A small image captioner, trained from scratch.
Model: 11M parameters, 64-pixel images, encoder arch mobilenet_v2, encoder norm groupnorm, encoder activation silu, encoder depths [2, 2, 4, 2], encoder widths [32, 64, 128, 256], decoder width 256, decoder layers 10, decoder norm layernorm.
Training: soap at rate 0.0014, 8500 steps, batches of 256.
Data: trained on photos with spoken descriptions (Open Images, Localized Narratives), 203450 training examples.
Rows from block 5 of the text decoder, named by matrix and row number. Rows with one number belong to one neuron. Each number is 128 + 24 x the weight over its row's rms, rounded and kept within 0 to 255. All counts start at 0. Numbers have three digits each. After the name is the row's rms in percent of the matrix's.
# fc1: MLP up (decoder.blocks.5.mlp.fc1.weight, 768x256), inputs 172-255
# fc2: MLP down (decoder.blocks.5.mlp.fc2.weight, 256x768, transposed), outputs 172-255
fc1.94 100:151125116152152103141147098129123131130145107140163149094082093152131125136152177126119127152161083103125122086099099147155175112117108055142172060101115126129120153130098119083136121096138121146097140133113144120128127133100109120143142093092154109122
fc1.95 108:113129095106126081131136088066129140126130129065122121130169113130111141089133114144121130112127122122134110132084144082080143119092074146102166130138111160110131082126120119146141157107117112091113122144093104105137154180137105109147120140104101115126
fc1.96 098:161155133123124111183125177100158115121130152165127130096108129170105129100148132128142159130098092186139134136125168107147085097125115153139112180095075108136196101131144138136090141123153125147133133130144110056143121144120134152117110110096115127131
fc1.97 106:145139119080100108110106124129089111116143167116116190143128076087108173128147123115133092095123110134127106162136110125147106144132107146172091135128138147094112122079085100124130126154126123171116123151130088108097063186116140132144132163089104122124
fc1.98 098:151116113132099151110151124177162121164105120110123146147090111171139128074115101121102104182120086176126172123128130131145121127133141153105144119161171097096128099104148114104147118099138137093127122132087139109193145077118098196162125132153118130105
fc1.99 094:155113130109136072132109169122112132100146121125124133112129135098171150149116137078193153109118122094126139133125127106086102144139138117143105133147171164138102082145118144125146122128144117095131118147172137145139139130142081145091095159142133156103
fc1.100 100:182087095080119127106170139116123085113159138084142129115153130128122089161123104100140111133090127134137116133127123138129111132175110145106104138155115101120120136108162139145115114140148105140109134084156158129152092141122163124116166123115152119094
fc1.101 092:076148169097115126157122116132094141110090147151098131111086116102155131150108101098175113145121124120093095090118104133107094098160141121143120147134127123104093126129158094101109114196115106130141138118115114123118132123106144113168134155089108149096
fc1.102 093:108112128164108096177145169099103091096153131080146114136128087123129148121117136140105117132173122155139097138088106127157098079125147091089161124139141121156133109159169114103111090160115128120118135128125105122134144105143107115105082125116126133087
fc1.103 101:150137164087126169135132145137091138124147148100128153146077097135158098153180116119114165123123125125122119115137107109102121096122131181157141155134149153147135146119151151150163108149125106120111089116111116075187118146136139125143169153143132098144
fc1.104 098:136143120174129110107149151136162124118100131133148151120111124115109118111141143109130118137125140080098097158122129128079147092116101067080088138109105138125104100158140087109143120128134099156115173113104108182161104161098097114089142160147102145136
fc1.105 104:122149136159150177160144141085161130132182129138124162136122139112124128121140112075110113133129145140132132155115136105152178110142176111081093135129144125123106123112138130140135120168165168121181112110143103145111085129105154114177111153058070127129
fc1.106 090:140157171149130131163150133152145135123131097099144148137100122113103144168103117114124097114115139119112099085110107175130148142101147124143191117112156106136067116143104137134097123121138113129112119167169123105149135145159141128088107119109111118109
fc1.107 093:147159139176120157134156103114106078148107105139164097132094155129155145152163112120112094150149104113136153107137087132177120117113135121107148120156156167119149107144149141144138096139194096157126130144129147143130138132116114138145136130122190150153
fc1.108 100:105146096125107085106147135148137136150183110154119119070130109140160090146121106122147128107145100132113126138104115133132132106099125102081100129095132145127112100111152128116125151143106142144178155091148098098146116120090134126101152086122074115111
fc1.109 101:150131113127089119136094115150141118129139137122128183150153133143115144105130137085135113118117100136089095119173098111119134097110136120080180128187194136103095110112119107105126144128125098125113107141188124094131092111179095094077115124117119130130
fc1.110 099:118116135156107186112157142137095153114177110168139139125113136129169118117112129110136109126164108093109137145166112166114133091126128134162117109105083140140102119114142111132126130134112146142140165157094104177149105140143164124139193185094129119124
fc1.111 097:096132136111091126148152148112137100150128112131125103107138104115135116100128140129165145113143117171077103071111114093127146115164122135141116123114124130101108090095135110145108144113102147082134099146143105145153085100082115093163116138111110117109
fc1.112 098:131155089137131120147148126113078081162161124120077131152128101140140142117154116157149137130096125169105117103145128157114152101100116131124155148077176128119118134133148136166122108088165124122132116096166091084160135142100143118107159147144133075087
fc1.113 097:144097136113151113091134113082097104133112126163136103102128129147149100126101101097158104126103130110152098106155107090162145113110141127123134145134096191123174077130126161080098093116143123126111079143103132106122109115112111084118104124133137123091
fc1.114 094:146118121143147122128182105124140140128128115099119115150129118167159086142134138080070132133100103114136116113098123078122070114074159131168180124073137150145159106102200130127135160133186113085121145131158114095111147120125135109082175165135103174143
fc1.115 106:126131068134142120133139160150168138091136111126190122114145082128122138123111136089077159125142086141080139155135110142132116108117104147127103097120162124136114121141112083148166142107139083106122152115097147103079118097123131155118116107129156111162
fc1.116 098:124093143115132134145135117123174140131158116107150104122121124148112152152128121125125157104125112138131102154136149146136146120121106121141186125163119159123152084123111127150140112118080173141132142100133150115122150113168177112139134121110181148104
fc1.117 098:124123086124140099143159147094092099125151155158120087114109110142116107092072097130155128161108137115127126188159116110149123130085129134102105107160110146147119111104136129111136171145121162087152158163116107140163130145140148133143096115141141107154
fc1.118 100:124098140123154107107104153141137129140118159135131153110131107114134126093146142110138170110111097142171126109124117140135158104173112167140113084106131094120129119115130115096145145111139082124101149120113114138123123167112168177124169146094128114108
fc1.119 098:133145126146112127123069109055152150116147094125130131160158135177111081176109140139086121159182167120156106122149161094152173140144130127164138118106122176098116157119107142125140092164107151136126127128106144113163129131113149115131138122122114092120
fc1.120 099:143073113112125117103105109084099126130125132142152098186121101112124095138114066160102109136105118099124129135134145125140078145152107135116091138130138100111113126136122186130124174133161082107133130122155134152104112139100120134134128078124089141157
fc1.121 099:140161117105062128089161074151123134109117116131154104165102152125099130170161120072107122070133141173126137139153097133163121156112090101116134144090119117094121133109129128153110136117106135113141127129121135123140107144093131117082124130110097092105
fc1.122 102:152119126127115119155187127119114132118155132114114156136129094154153168121134113142164167122143158114137125100098113150127112105105120143130128109123140113157143126092127110142106128121127119118091123087168090110084137088133175179156120151180114161142
fc1.123 101:089146151113139159124117095112144127121158108144120126123141163174140138154143094075150166208135137148170131185137088130107121112136158145142078142095115114146151157128160147168174108132144084131134105129129140113143170115110169179108131158085110121125
fc1.124 103:101125113106150082153124168124149132068129119135136117143129107146124163093101056148097115123111102131115153126131121092140139163127102146088096151099107150111127110136148108073136093123109108177144127121106134149105095131126123127141106089156131107130
fc1.125 100:147080130116116105084109094138135121081137149163109145114115151130125104139114125110092123145119155143124134124105141109124104141110091152123099103090105112166106125100139115122124111221132111121121116139139135101134094157153117130122120121135095117154
fc1.126 097:123149123117095115120162089114163142135124100109109179132097126149090118135116158130136150124128156133097168151163087134139124127152120139043102132147111130116091124147127199116146125114106147133073097103133095116114142119112102109117117116161099154147
fc1.127 101:095149069127172137134101117141146133128137110143180152113094145151143139153131123096111136110125143097110163090143086151115064146124134182122126099081127142166168111074128176107125125101112137128119084135119107098122131160099128135129093129138101129146
fc1.128 103:122167123090118105105169066159117146104105136133154129114118128156133143144125126090121123119145138158087152112103126120159151124116135096112114126117125147158116116130101156140146136112113138135173092157160128135115140134104165096067145143095155115144
fc1.129 100:114144096127124134125127112099121158123115113165131149151133165143116129158155126124116129166150184119132124118131166070153124108149169158134168134121095123114133099151187123103118130153137111153161135131151154154120104119114104113135148113126106083091
fc1.130 103:138123140116168124106148088165146181168123119105151119110120102144165102131129105132133119111083115136135177157121159124093115156136128132151083169145139143109140114115086083135137156109131102117109132166146123108086143127177125177131149133131134131119
fc1.131 103:120062106109098120163109096095169140143143145154115149086136118103121085127158129133147106116108138132145081132188129169091094097104125156127147118133110171087126113108116087105147126165092091132086112131111119145106097144120144097167099109125151139109
fc1.132 100:124093086119113159088113113083152130120159143154128147145135126111109116167115145144145131123146126118091077155174146129114103085132077089095135141109092129131096173126132177138126124115158151125135128122119091137144132132126107111089115143134148139078
fc1.133 107:144148115135119131111113133093117145106131088122139125160117107125176134101090152114178097154120101144158154096140137147121146103118128122164114139126137124142172131098144133113107092140085112156101127166148166145124110116117097115153133164169108171126
fc1.134 100:111155164085123121163177102109086183097159094087120120118159098115162101099141139094097112091087122160122135131116150155095143085141108129127163135155141129125115145114124148138168141135108154102138075159120155118158161122120151148131111148124135149162
fc1.135 096:143124109112150132127140175121154123140178124158159121139100147162175089135146124118155094153133135136151154141107120114138131136151132084106125091123103124166123142130133123111079125123108109139097124170155112134095147135116118131132106177131097116168
fc1.136 096:177129130090117114115140107117144131131134102109178120148132082102143115095106155147146142160098137119136151113142134107105141097140102120151144130127146131091147131138160136161125137160136138141117096144151145154142124132140164141136116131149120055148
fc1.137 102:136092115148090114176140133110105167137129126105124122133131078114153105128139090127135175066110145113160135119065107157138107121154065114083138129116174141129134117132105112136130112129101123085102150104113129156139155127128136115112095115101105076161
fc1.138 096:141158098138150151121109109154139133187124129133115109145108154106095146144116128116107096120096111133093090110137099089169142107118178125133134106142113146152117164109109125106106146107141082103108178128115111113135140093110155096133128154105105093128
fc1.139 098:100119146122157073149140123137108129129138080098106098129131093145117076108144107124170125111088123135131097084104134113117133175137143109166160143123147123134115111116088099080106142101146109099152165112109154155165121172111128127082123134146121114132
fc1.140 099:160156121107138168189127167128094144153128148091100090136132084149111132126148106136127140153116123118105126141161127112119147104120109128126114136137160125098105116162093134099137145144106091116195136130146162156143120146092160107131142206129180132131
fc1.141 105:118132100116136126110137103166112106127166120104104106075148121147130113149130071113119131106079142119123075136139118112125107109125125121137162125115173132074064151117142163116120124125148115127110134136160108166107130164137133154087111120145132145097
fc1.142 102:159158121125103148070184118102119173153119113111145101130109118145177115163124162140108115157094176123154134117096107080139105131152127151135134140145131134161113126111119129103113159123151125166130122149107063106107135147110185164097174134113134138117
fc1.143 097:089122088116104122113157110101130140096156123138102121139121087138103125125146149134113129143126131072137145181122116098145110130127088138188139130129111107115157095091108120111146142138138127135124141133146109099091134106140094084099098123134158112118
fc1.144 100:142085108138104095134183139110064094095106101148122093081121127138149130132096122129133100098201097117167127125169113127149143168120097105133128132160128102129122162087163122142109183108143144140101130093139090126145090125083125152080145130125188117146
fc1.145 097:112105111101134097127136150111126117089078132169114120126113144101098140151119159122123148106107135122158155191126097144125110142133132151128141146139093139125142136185113145112167158171065149120114121121105179161116121128114140153163113120140161123126
fc1.146 099:132092111147116085135137116107118127104126145081132120167117139156143167140177130149111146072112116142130145095163121147136120091143124098105097126151156175116123141140125118117127148125137084057114116145144142131119129168119116137159123142128118111149
fc1.147 106:072153137135164147126147145102090145090126175093128111143137095114132126127138122145122165123133083059147157157104124111155124142111146084101137102104109164110170171144117154110095152128106107136100105137115118153164142130108144149139126126151124114111
fc1.148 101:162119074112083133154145130126105119127081129098101124110125169101128137152107158135148128134119123113153104177148090153149158118118138126151136106106124151145131116074151137086124144139110044161117090138144171122108117122154143146135137113112070099128
fc1.149 104:109108103121162127142152154163100115111134164139128125079155104112118155138124151134157137106093200137114141113133123158159150132096117113115124119120144089127140131151140122093114147111116137092097143098118162152123145144124083118161130115132088094126
fc1.150 100:110166141102117123093130155082140147110114127118101127093097101143150161090125151146135145115130153114120138121093128108150150089109140115134131131108131142084142147131090165123159105152150100138164159120098128089134118097110125158126132150093082129149
fc1.151 101:105138143120124108101102090134105063057135144124164128116139152102120093085092098123134117115149132069168166147119070090114080100118080106130161115125144111116088110090111109132135104124125083116156112151111131131075094094132155125113076112121100103105
fc1.152 097:093135139071147106122138113132079161040158112167137150132130129132152132126143098088125148138125160102099113138137107161098146130154130132139167136112146101145164137115132125129116148143106156109088109144154077161148139138153110140126085127146144163116
fc1.153 105:124098137121136155116081160079090129112127158120141104129106125156105099092150147138124141083138109099097115129157110124120133130139106117091114144141112106114132108108142160142107124081171118114130115138155095103125120096123067135136128119101107104136
fc1.154 093:132160107195111158154103143111141157128193127148092132119120107176102181121124094155082153120147143161152111090101131132144123156121125153122139134084148121159116138152104114115120108120111138156088172139123138138159191143094129135124099123093147132113
fc1.155 097:120091132147117149101142097122138097110104125155108141114117151132108099147118102124169176118112119139149131134087076133079110097114111142129119149143133148085103105167125132140169189124142138154091141117116113136111178115147147175142155132142123122129
fc1.156 099:123120104130110150133134139102099100079188094192086113099112100143116094123136099097132096142155104162129125149144151074104120125120128145130129138138112076152097158139151143102106101138114154106167137104131104144144122158130111109156124133127137090089
fc1.157 104:165111135156151143139138153120128114149138118101132118086109086115154176136170123088140149132127162159125136111109139096133066103144084121127097132137146126093117101131136109149142108147165125135142096122072136121113110138112088109099094153167082126119
fc1.158 095:164158138139133130140160112094140148118142146080120129091090172126115088143140098092102136165103124102139140119115097116158136134140129089184115113126082114107179101154152113122141152090150132125121106111133176132168132134116125134125132129110081146105
fc1.159 097:146105155122106122118142122142135097124147129145096116143088132134100093115121104125115137094144112154134191133122096136105120113110107119124150155146110156110113143113106152136102168196156130140092131098093074160145126145146058116159158156125146128105
fc1.160 100:182092118074127103098107103144103121137138151099124130103142143086130184102099102147175099119111126136151153090125100086087090154148145117124144144089138133120113126133182150092121137101180102149128138157104136123142128171135113076127094123083116147102
fc1.161 100:150141127101138099173098119090116109109108162135142125113127148155152119169122103134122142105115141167091118136129143107135124103137116125094120138141086121117084115108156157117133130147172057145110110144128170118112094141159149155122148154124103106108
fc1.162 098:078102134113105131119172140119132164109143160144143108142115089132152126159140098100118136144126118141120139129154134110123153094142105153107146110134141120106121098189128086129099153173084086140162081090072127110138133089123156116155116097126129104092
fc1.163 094:125093100123122095107116106144151112119104123170142119070162111113105144180115112131138082152143101085072106124105152131095142116151133144128150134125096173144108103128116114108112124131101056135084113162143138115143107120151094136082095126138128112125
fc1.164 097:126085091116149150142083131051140090150096120096148134137157108149125109153106112091141116115095105081152135089135117105088124162115145119123156130128102156148142099146123132098074117115139131133108107116145155138117143148137136090139136121097174107142
fc1.165 093:184171125156113159139134136178166145137124159137137145108135119129146114126162119114137127110147127125128125087115132140144101143169139172066142146127088110122119118100160114064099143091106110131144110130093143123129160112103159114105085128117121115084
fc1.166 102:113101145135082133126137146152136129126140132131123141096105124117121132146113138119062101140153113133138096108138159128122119117108144145110109102136098152102110155149058117088129181127129108116143130146147162177081055146111124101140146083087136129122
fc1.167 101:137136097135143134132118092094130128135117136144137138129158142185137167113135103111135077135098146127136131102172145149136162123158096148142110123104127091118175120161153173137132157139152190137116106107139113130134132175144153096096125142091133105145
fc1.168 097:122129086124138120153112131133110131126126157149095154128098096143109150130136111134078105121157158118118183132121115132113156084120094155109096157138136158125113125079138150096140110140113111150120099122089138142149172150108104122078106133086136103103
fc1.169 102:138126134141133134150116132159154119134132134117120099131116123110111139114098127123162132128086126126117130104116139111127117129082107169128089101107167123150098130183119112110120118171122143174099112131137143109124151115134097130112114118162075123184
fc2.94 101:094100108127115147119132127089129137130122150130123108089142108112142128094133138096125127086140135116125115128144117139090146134096074209164077176128112106079144087119167086073135178117153131127131118104140135104148152108133141128133166142138168107128
fc2.95 104:169156093163117175169108169121148117127139126161131155116165125134148126131121113117125097155149153121175145118094165106132128110126133105080132111104131179138137144138155099163140165145114115139182138101145115127123122092146144118105126116145101116086
fc2.96 104:106174116121115134118125121171081115128120107125158133123158076131174071155131123143122134147054096106109134148114156152112143152167090086134115088098152132092115142091146123092139123124145106135114124112141132147173138181101138094117099131152096171104
fc2.97 104:161094158142171128125103098142143119150144138103160132122155110105147135147204098103145171119146107116113089110113167116128168159134165175087132148128119138153140098143154108160109151109141141122141121134143097137119161143130111113115089105114136131105
fc2.98 100:143119076155113151126148123131128132144100107147088115159107113156147121121170141132112135121141128129133137116093161121140119138120095098117137123127067088133109151085133110155115126189139163111167121166135147140130120157069133126136140125141124135145
fc2.99 100:163101160106168114118102163153156094101159112133100125119096114098115144133099140154129095075123145131113119073121124117113108121175133171140138110130115117103163129133106135137111172114110143137169104148155137160173145148141128138154113079137124132099
fc2.100 100:124123095140173129113099090128098124164114160165109133096087138116119157121125111159147101127126125168155095180154127120146149163165087121112155137149105096152199103135113124185112124116132119129127136121165121140157134078145128138159131133152126129105
fc2.101 093:133134099141134134108144130111175156123157115127183121097143124151101125115090141150115175100110133103111130147110170125080144109176082176145158124116140119074131112119167166104133137129138081118113141133111118092110112116120144138104127134137107112113
fc2.102 090:125102139110156155108113120142153124155152113094140111147103155128109105137109188144115128111127088122145119133154100140090091174121132115128106144102157093124153131134127152139151145135144145125146122144133127178141131113145130122126132111093121108088
fc2.103 093:118123135203105127115107113100123120091126098123120137110124109111150108130049148150149111114188107119112123108132132136090100083170151105148119099112098151135110131108107120132132134149107106131134101133151140159144134129130117126124141127144059139144
fc2.104 097:109130177144115175162137139149139080143130088160101102119134116122076127126126119089127134065166197144131138097125196130152130133089144127117154125142108175127191092167126128102153141117112111140106160134160140111123119154133135123162091114144137124147
fc2.105 095:113121144122139156105114131131151144121136114148112129132113137103126128147134140133170131127106123160127102169119098108155116090113101122176188123100136110137127089108144087140111125146102145127116132128152119149165095141137091102099145135147111122132
fc2.106 091:089101118167164103125113114156126096101143147105111128117151083112145138119133099115099138132100113142160147167164110134099126148136109127137166157158118119106132094122196151070122116123132128132113150102098107139113118106133103119137115145142104132149
fc2.107 091:132121127149146138136114161135145119119077156119087104129134078114115148172088133124128143127116093136112129111197155156093115114174107129121145160155117117133148122167106114135118113113110131122116119091142157090158190143108146155097104129146114101096
fc2.108 094:136109153105096119140092131136111137117094122120105167163127137079125104146113083120133113142131139120132098149144156101139142121158126124141142160136081120134113122080102145134163117135159137107100094081173135115135129153142080125137117140112117131164
fc2.109 104:134109142124106066115068120151121169099122069152141095136123145102118109163186110157117104119101129105119140083117118091141103094093109122166144124085113131120155118130104137151115151128120134159099123167176156139098176132082108128097151122112127155130
fc2.110 102:148114160151144152107094089150124116166148130158105109098144131093157150111121113129133128155107089124154163138157123167118108139171098138143120137117136122107156120109115115165136133138127115148169121129161128128111152101115096123140126098113102131133
fc2.111 091:146144104149169114129136125082153117113154151120129126094115118140091125066173136123122098077118111123138099160158135077117118097131126116122132138129136132100137090150154175136133101129156116151115142084091119159131197148140130095098108113130149141103
fc2.112 097:105164122103091156176151150172113130105139145130118154128105079130117134090123106089111164102158125135110129134136075115116126142146107152091123094133116090146124100110127159117141122121167116132119117118127136107119113121120151136167098145127160104061
fc2.113 101:091150126092100119088116115156110161088087141107113140171138113130183147132166082134109161152147121156150149106103149163096156099131119130166115129125140102110095102151171138142077149130147135159116123103128131113125114127144122093120116116119106156124
fc2.114 106:107104138150100154112094135137139104141125180144147150125138109120155137129147152123186146100144150091142102112111112166164148090147123147104089175126151149113098113124111158115113103113161131152125080157148122145128124126146159137152134120110108170132
fc2.115 108:122130113144144136112136101076127150139107126127070125152078137127120178121107119153139114143114106117121129164140129120115153153148115099116156100138114146151111105112121123151120123107087128124130114111129121092131123129104122130149131144126145169139
fc2.116 096:109133132090135127162164142161112058059121147142121139106093144139129122108130123126117103098161132079125149152115141128132145109116124102128167150189179136138130139097159085120118113131167113146119146137119111122105111086138149098119130167136090128077
fc2.117 100:081127136129159155135153152124145147095098168107117146102108134157113102148127111143129150069142109143099095123122109174103163118099095102136147140068149147116122123128124095167119101061147138076157150144115154137136115110132118151142140173148099119097
fc2.118 098:101111135112106113114114068159160134146115132130133108113146133159136104107130100135121122143160134152115119113119123117099096119082132168136144143128126154159139077135153153131106111162104129141133142098107118103121163119147093186114155139137106141153
fc2.119 096:102136177105175098129095168138155118152178131117121098128139120113110124131084148130149122098140131114127124136114094093137106127119137177101117113120112114188129121112104181172164152106125103112158133116195110113109110126135152182169101113105131120089
fc2.120 101:107128125118145102182165118136122122111128138098111134125121156093189148123166166125092129113114130091139103128115112155104145142108141122129110128114138160126172087118173166130124123114181131139097115127113119096126137164119110158086152177114131079138
fc2.121 093:138149153103110078112111124109123138107151068101106158122105147147094113148105101074149107151099110120121118159130137119117128118171132163096147128107093119137097125135084112141130175084069152101087142129110143139149135141148141146144144137156138131128
fc2.122 108:103159096114112139130108092095158152119108100137117154134156144086129107095096081143114139094138135142114124143126133175160136175134137140100117125088126109128083080147144139165132126174115102134142094162173108111124154134115160142113087147081121130135
fc2.123 103:145127066164136133154154158149127164085141127138165127103110120122082115152098135153150102144127159121127129143120154136131121134180164164150145139114097153092123130124122090173129140099128141138127111070091132183122123120131146096106102122155122126151
fc2.124 098:120145111139126127121130112114161134126130135110092115175105111132157162112090161132105131140123104186107101126228101135127174170104125108084146104155148151151134133104121152130117114104131111144138120133136144123171143111112126131129130119132077134108
fc2.125 101:100114116120115134084128121157099142097103092091179140097130109145135113133089119142149116107148134082114094135117149096143142115134162126142163131127144150143149136106174100141102119127153148103106160124154148134131130159119150123118123075124155115131
fc2.126 093:110142097120174104134118109115117138122107152161111105160128131116092075113097156107127142154101160128110113096164190117102162106095144158118111128098139145125174110080128153135093153126089187132161125094134137147103091136137149145127124108151119108129
fc2.127 090:145127062150148098094125138103120138110121139107128114133151105124150126140092136105085143106120135116140122095152184117116129150141133152109135110130130136108094105102142131153134161127113139120114130136130149109136152157116180038108127118125104153118
fc2.128 100:130114160148166096089143159105101167151115151137087197114154081134082114109159155126128098122159164115138135070139156107155104122089130123152108158143163096141181156137127104123160117101118136114132102133133105146127137108098126086131122135132151132148
fc2.129 100:102148084118120106083108135141116147106141118124150130178166165142119160083142097115130169112170128123103134119131137138113081144117103180152103145132123120114127146099134091138101142098099122149132144144107117137104155123135111145116121154103137173135
fc2.130 098:133103094134160132150138152132116133134112140156136125172111178097142118105161156117095142114159138110144124092100128147106136122096116147124138145100125141115151162108127080083121125103118158183101146117123132124136126088140114085118109109109124161083
fc2.131 100:134087145155103125102089104123136102202177127122171145097124142126158124108143118144127155134109098138144084101164120133136131138130123147078129164180106116108112107125130099126121102139108152120136151099133116159168107147114161150115138146098141161091
fc2.132 096:177164113063126080161132119131104100108136080108101098115125140116154110117126120146097085118114090089156167101145153091101145096140165122118148129166176125131124127100113154115096160118151127136125100131096138096111084121102131153132110120126102151195
fc2.133 105:116141098152110099111107152103157102116148126136141141142166085139143152114125174119114108099181125141139115108140148092147172167142089169131123138096167140139146133080130164144158157135081149122134103112133144116110123117146122060110154113124103147101
fc2.134 097:134104136101128124105088163182133106129139145158083132102104083132134126121165115176114150158134118124131149152159126129092134167133138101124172118119132146105141128099062127149128155132182164171120148115148104096126126119107123194127088159098112079146
fc2.135 095:147187108137114113100125130112148114136141098096128153092133139100124154118132154165135133107136167145118102091147109161122113109140137180122137167110141108147154159125140097122166148116101119134127146061124111121159140130186172120138087113177159155103
fc2.136 100:136060163177103124121130102112117108130156112150145184102169112126129093128153090159141104120108137103125113122128144085132123121130128102097072097119138146151101115109144132132121115122092124121141167123110176102132133100124146080096141118173112134114
fc2.137 100:188096164103119118126130097111129157168125153086113107062148160153130115117067108107143092113122157134121114123110124095121119138101165066126143170126145160099143113110151146118092130130115148168141102094121169116111138129142091140106130112155185141123
fc2.138 099:099112150120120132155135119109134123117119146165147078127121117101131142119101150089121144108156124106109134093107156169120135109107120096122158110097110131179087131110163125153135078148153097056141136150122120155109110106095131097127126125149112152122
fc2.139 102:164109122125098137124133114148149141128127172153113136133118094108122138123120152136112108128133123174117133125169087118112083101087159145112139127150098127133114100174097108139093143181113151127149152109181112107172126114115126126119132102087122142146
fc2.140 104:112127163087088136127130124162150124099133139134092109140126129081136127145160113111132146154116115108151190105150122111101099139107121139078127102138131132138105111174080142101115148129127138112122160102149118074120161096091139144082102133123117133169
fc2.141 107:105080101148129107117082108154136088127077127128125121181083110125141119124110131157113106155167107135122131145157144141112132100116142100140111131118129117072155155166155134141167182132113109077152096125119095152145123107179126161125146123126114175133
fc2.142 110:156114098146153095108124126106137089128118158129174120133142154139154126122141143122132158089157106087115086124134138142096123106122114090144206142157104161117149154132131137157108140123142093142119117152144111127150125093144152122160142070110089109156
fc2.143 100:126114106144116126155103149112152110123132143102134132117103159111108153115153112132115171131094136160123109110131109153146121134136196095079139141142153126170150078191140143118070109124172102110175147084097093107125111117157137111117112119186118138245
fc2.144 098:156180142111148157116129133139122100122114127116141102106125185102136195129122130118119086146122106134109149141083089182143108130138105133108159125105133132095138116150119138119080125137142124147101145116082133163167134098095103101152170117127113131127
fc2.145 102:112104164083157085147105149156140120129157103125135149130108152122164155130127150144092112154163120138081044090112085119088079147153143108161128169164158122121106136154157121169095124129101064135110142092099094114123126126141120123186093133112148149107
fc2.146 100:118128136162146127133120094117112101122139133133102108131108145107149117137118132152159127096135163051172155179169174129120104101116096135165111120120155146123151112157080090125163114094092148175108147125075178140145121167154076102117096096151138110142
fc2.147 110:086159122125107067150129123128115143098116123143119114166119127129112152141155146139137102120115106093146148123097115140160135141131130164154143093133121088136133141111176119170144160093151140156157117146097146102123147152136144093127118112123149129128
fc2.148 095:135099109104100150144151162123116092122124120137160115124179164123136129120148136105144139127098118151146100109168100137141155124151122132118131115126101080142132114163134102128102099135093104124154146142133124123123108119069125090166074131133164133142
fc2.149 105:134159123086127111135112154137096161114123136090130110121152125153069135146137122126177149135162157126122087103182169146143154127079147157114087111119166139140092132090139102141103099117109113129090125140123124124121122102150146109124142126110176151135
fc2.150 102:141119082102087128125141113137115116132129101147170154068148118119116081159151131151096107097120163141119137154149126152114109134110168108151125154143114130159085139134114128148093138127114144179119107149099135112129134116161108169125118091117149144147
fc2.151 099:089142121135143102111132105148098112093107144124092096117081132123116119122137100148106134142073154166124091081119151130086128129108137118109091086157131115148165159131145151159155149124128165138114151132097133152150105164107143139108143138142103157142
fc2.152 100:084114161158195112112143168159193123143126115127161154140117116104132101108101158112146100111126128117126124104112162129144106116176114093129121139088131133101110175159176131140098104136095127084165145157126132147073113148136122082110140089147158098088
fc2.153 096:141152105108132111140138140120134125179128127132138103145077121163154142133103132148125112131172172110110104109060112151086185075167100126143155142107111087114117092107086155105098128127107142119137138165085145134136157122060105130128119126178093127129
fc2.154 100:141090120121140164123124089107132141131138138047110133062121129096186125146135145092132134124108126095092145125110106110105146124178150115129103161136122104143122133180158172116178168121160117098115111105110106140106107151122143105142132144130155135110
fc2.155 102:136126152106132114118110106118137164137133129117137093102144161158091115138119102128100106141114134123153142132100101117112136134149142120168143120112106144152108133183170053116144122111143140120112108092149110143130130136152120167138130121059100165105
fc2.156 097:091143182103153121110122136084139112114120131145166137101175139089130125102091120136132149104118156089141145130129121167099139133143125138131166058120175100120090111126156142121154115112126136164130141116134130145113131091126114113121133105125158135150
fc2.157 103:148127165164118109134140139169108171147102127139100127123132114134075049117110159101108145113143118097118105125156139163136119112104133120128130100114100104131147161090139144138110098072125109117138122074136149184118136126125145150134119107159086174127
fc2.158 103:092178156153075133139148107125127117104145128136135133113129122108152141149121136135106179144124091143101113114097113146079167124155123150131109123127144127123136139081126119092117124152108135111101103124129098149158160140126118128142129102137184131186
fc2.159 092:137104116144109138095098130129122111199152125131129122104144121119119082144102159137118135094125163116170164123154155137162134149126110141081077116111157136103133100101128157137151135095134116154129125123119112093116155103136142172071151141181133121126
fc2.160 106:123140112100125132119132151098108133088136105131150122136112106136128100129157113140149170132085141115113124114171133107128151137096153121125155160150144137125108156137113107138089131103124138116121138115135132102121140129137134151133097133097157119154
fc2.161 105:152103131123128087088141148136129101135134133130119125151157157104111121076135146146119098139117144111138164104126116178165128105153172154128145133126140117104081137101092113118174155154156135119146112109085101169083075118107080142131103092114129120091
fc2.162 093:139119134140134120108096124102127144130080132105136092104138146171070138088122107136139133132136147107133138173150129156148127115157169179139165102128114150147140109175160144135120109169107123081129132125116128110078155142123123089120105119109111136077
fc2.163 101:134156161122148152139168119120120133109127146133128168158132128160053116132113132110119144122144102145156106135115095165122122156143079151151119095133104123135156113133133091123166158110160124101152114136151121163106134153105108126115128113095104138098
fc2.164 097:113111173137130118141097157111102093108142117103123135117114070136110123098123151117125113137167143121180149162144069151131096103123127148119093105119142098105148143120098134199110124127137177153130112101118097089107098104134156136127104157108120108135
fc2.165 094:130106101132157115159121127103110113139121122141112134113110161093124160120109150096149158153134145081123151084094175138146126122124120146104170095150120056139122096130144121091149111122118107118131127129110136130129106133125146056131118137135112120089
fc2.166 094:173138189142124134076101099090104147089129146134137156111108133140086180111172095137109133183119106108146145168096108142098151152105130118135162131120141142094171084116148134124136118062133110164130092109139109144139121130118109167128130148121182083141
fc2.167 099:131148089126179124105114133151125116146116111100130138186140136132069102155122197159097107151172134156156113150109136116150124144127149136124154136119128122122105066071108098124130158135099105137125139125101133137114156167143130102141109079113135185139
fc2.168 091:112112150128143117172116154133142104112127092123093114136121112148128123095159118150165140173133122073095114107123119107128107133139100106138158149163093109121147174124150097148132148126150119123149101130146130122102107129163126146133172161144163128107
fc2.169 104:112102160131155135129155147154078141136077104098131112160118078094135156098106122123115121141124099152140118087076123093109123106131129111141125147152129119128097082109149132110082127136112153113119153177112146115150126149146065118139118111149107118107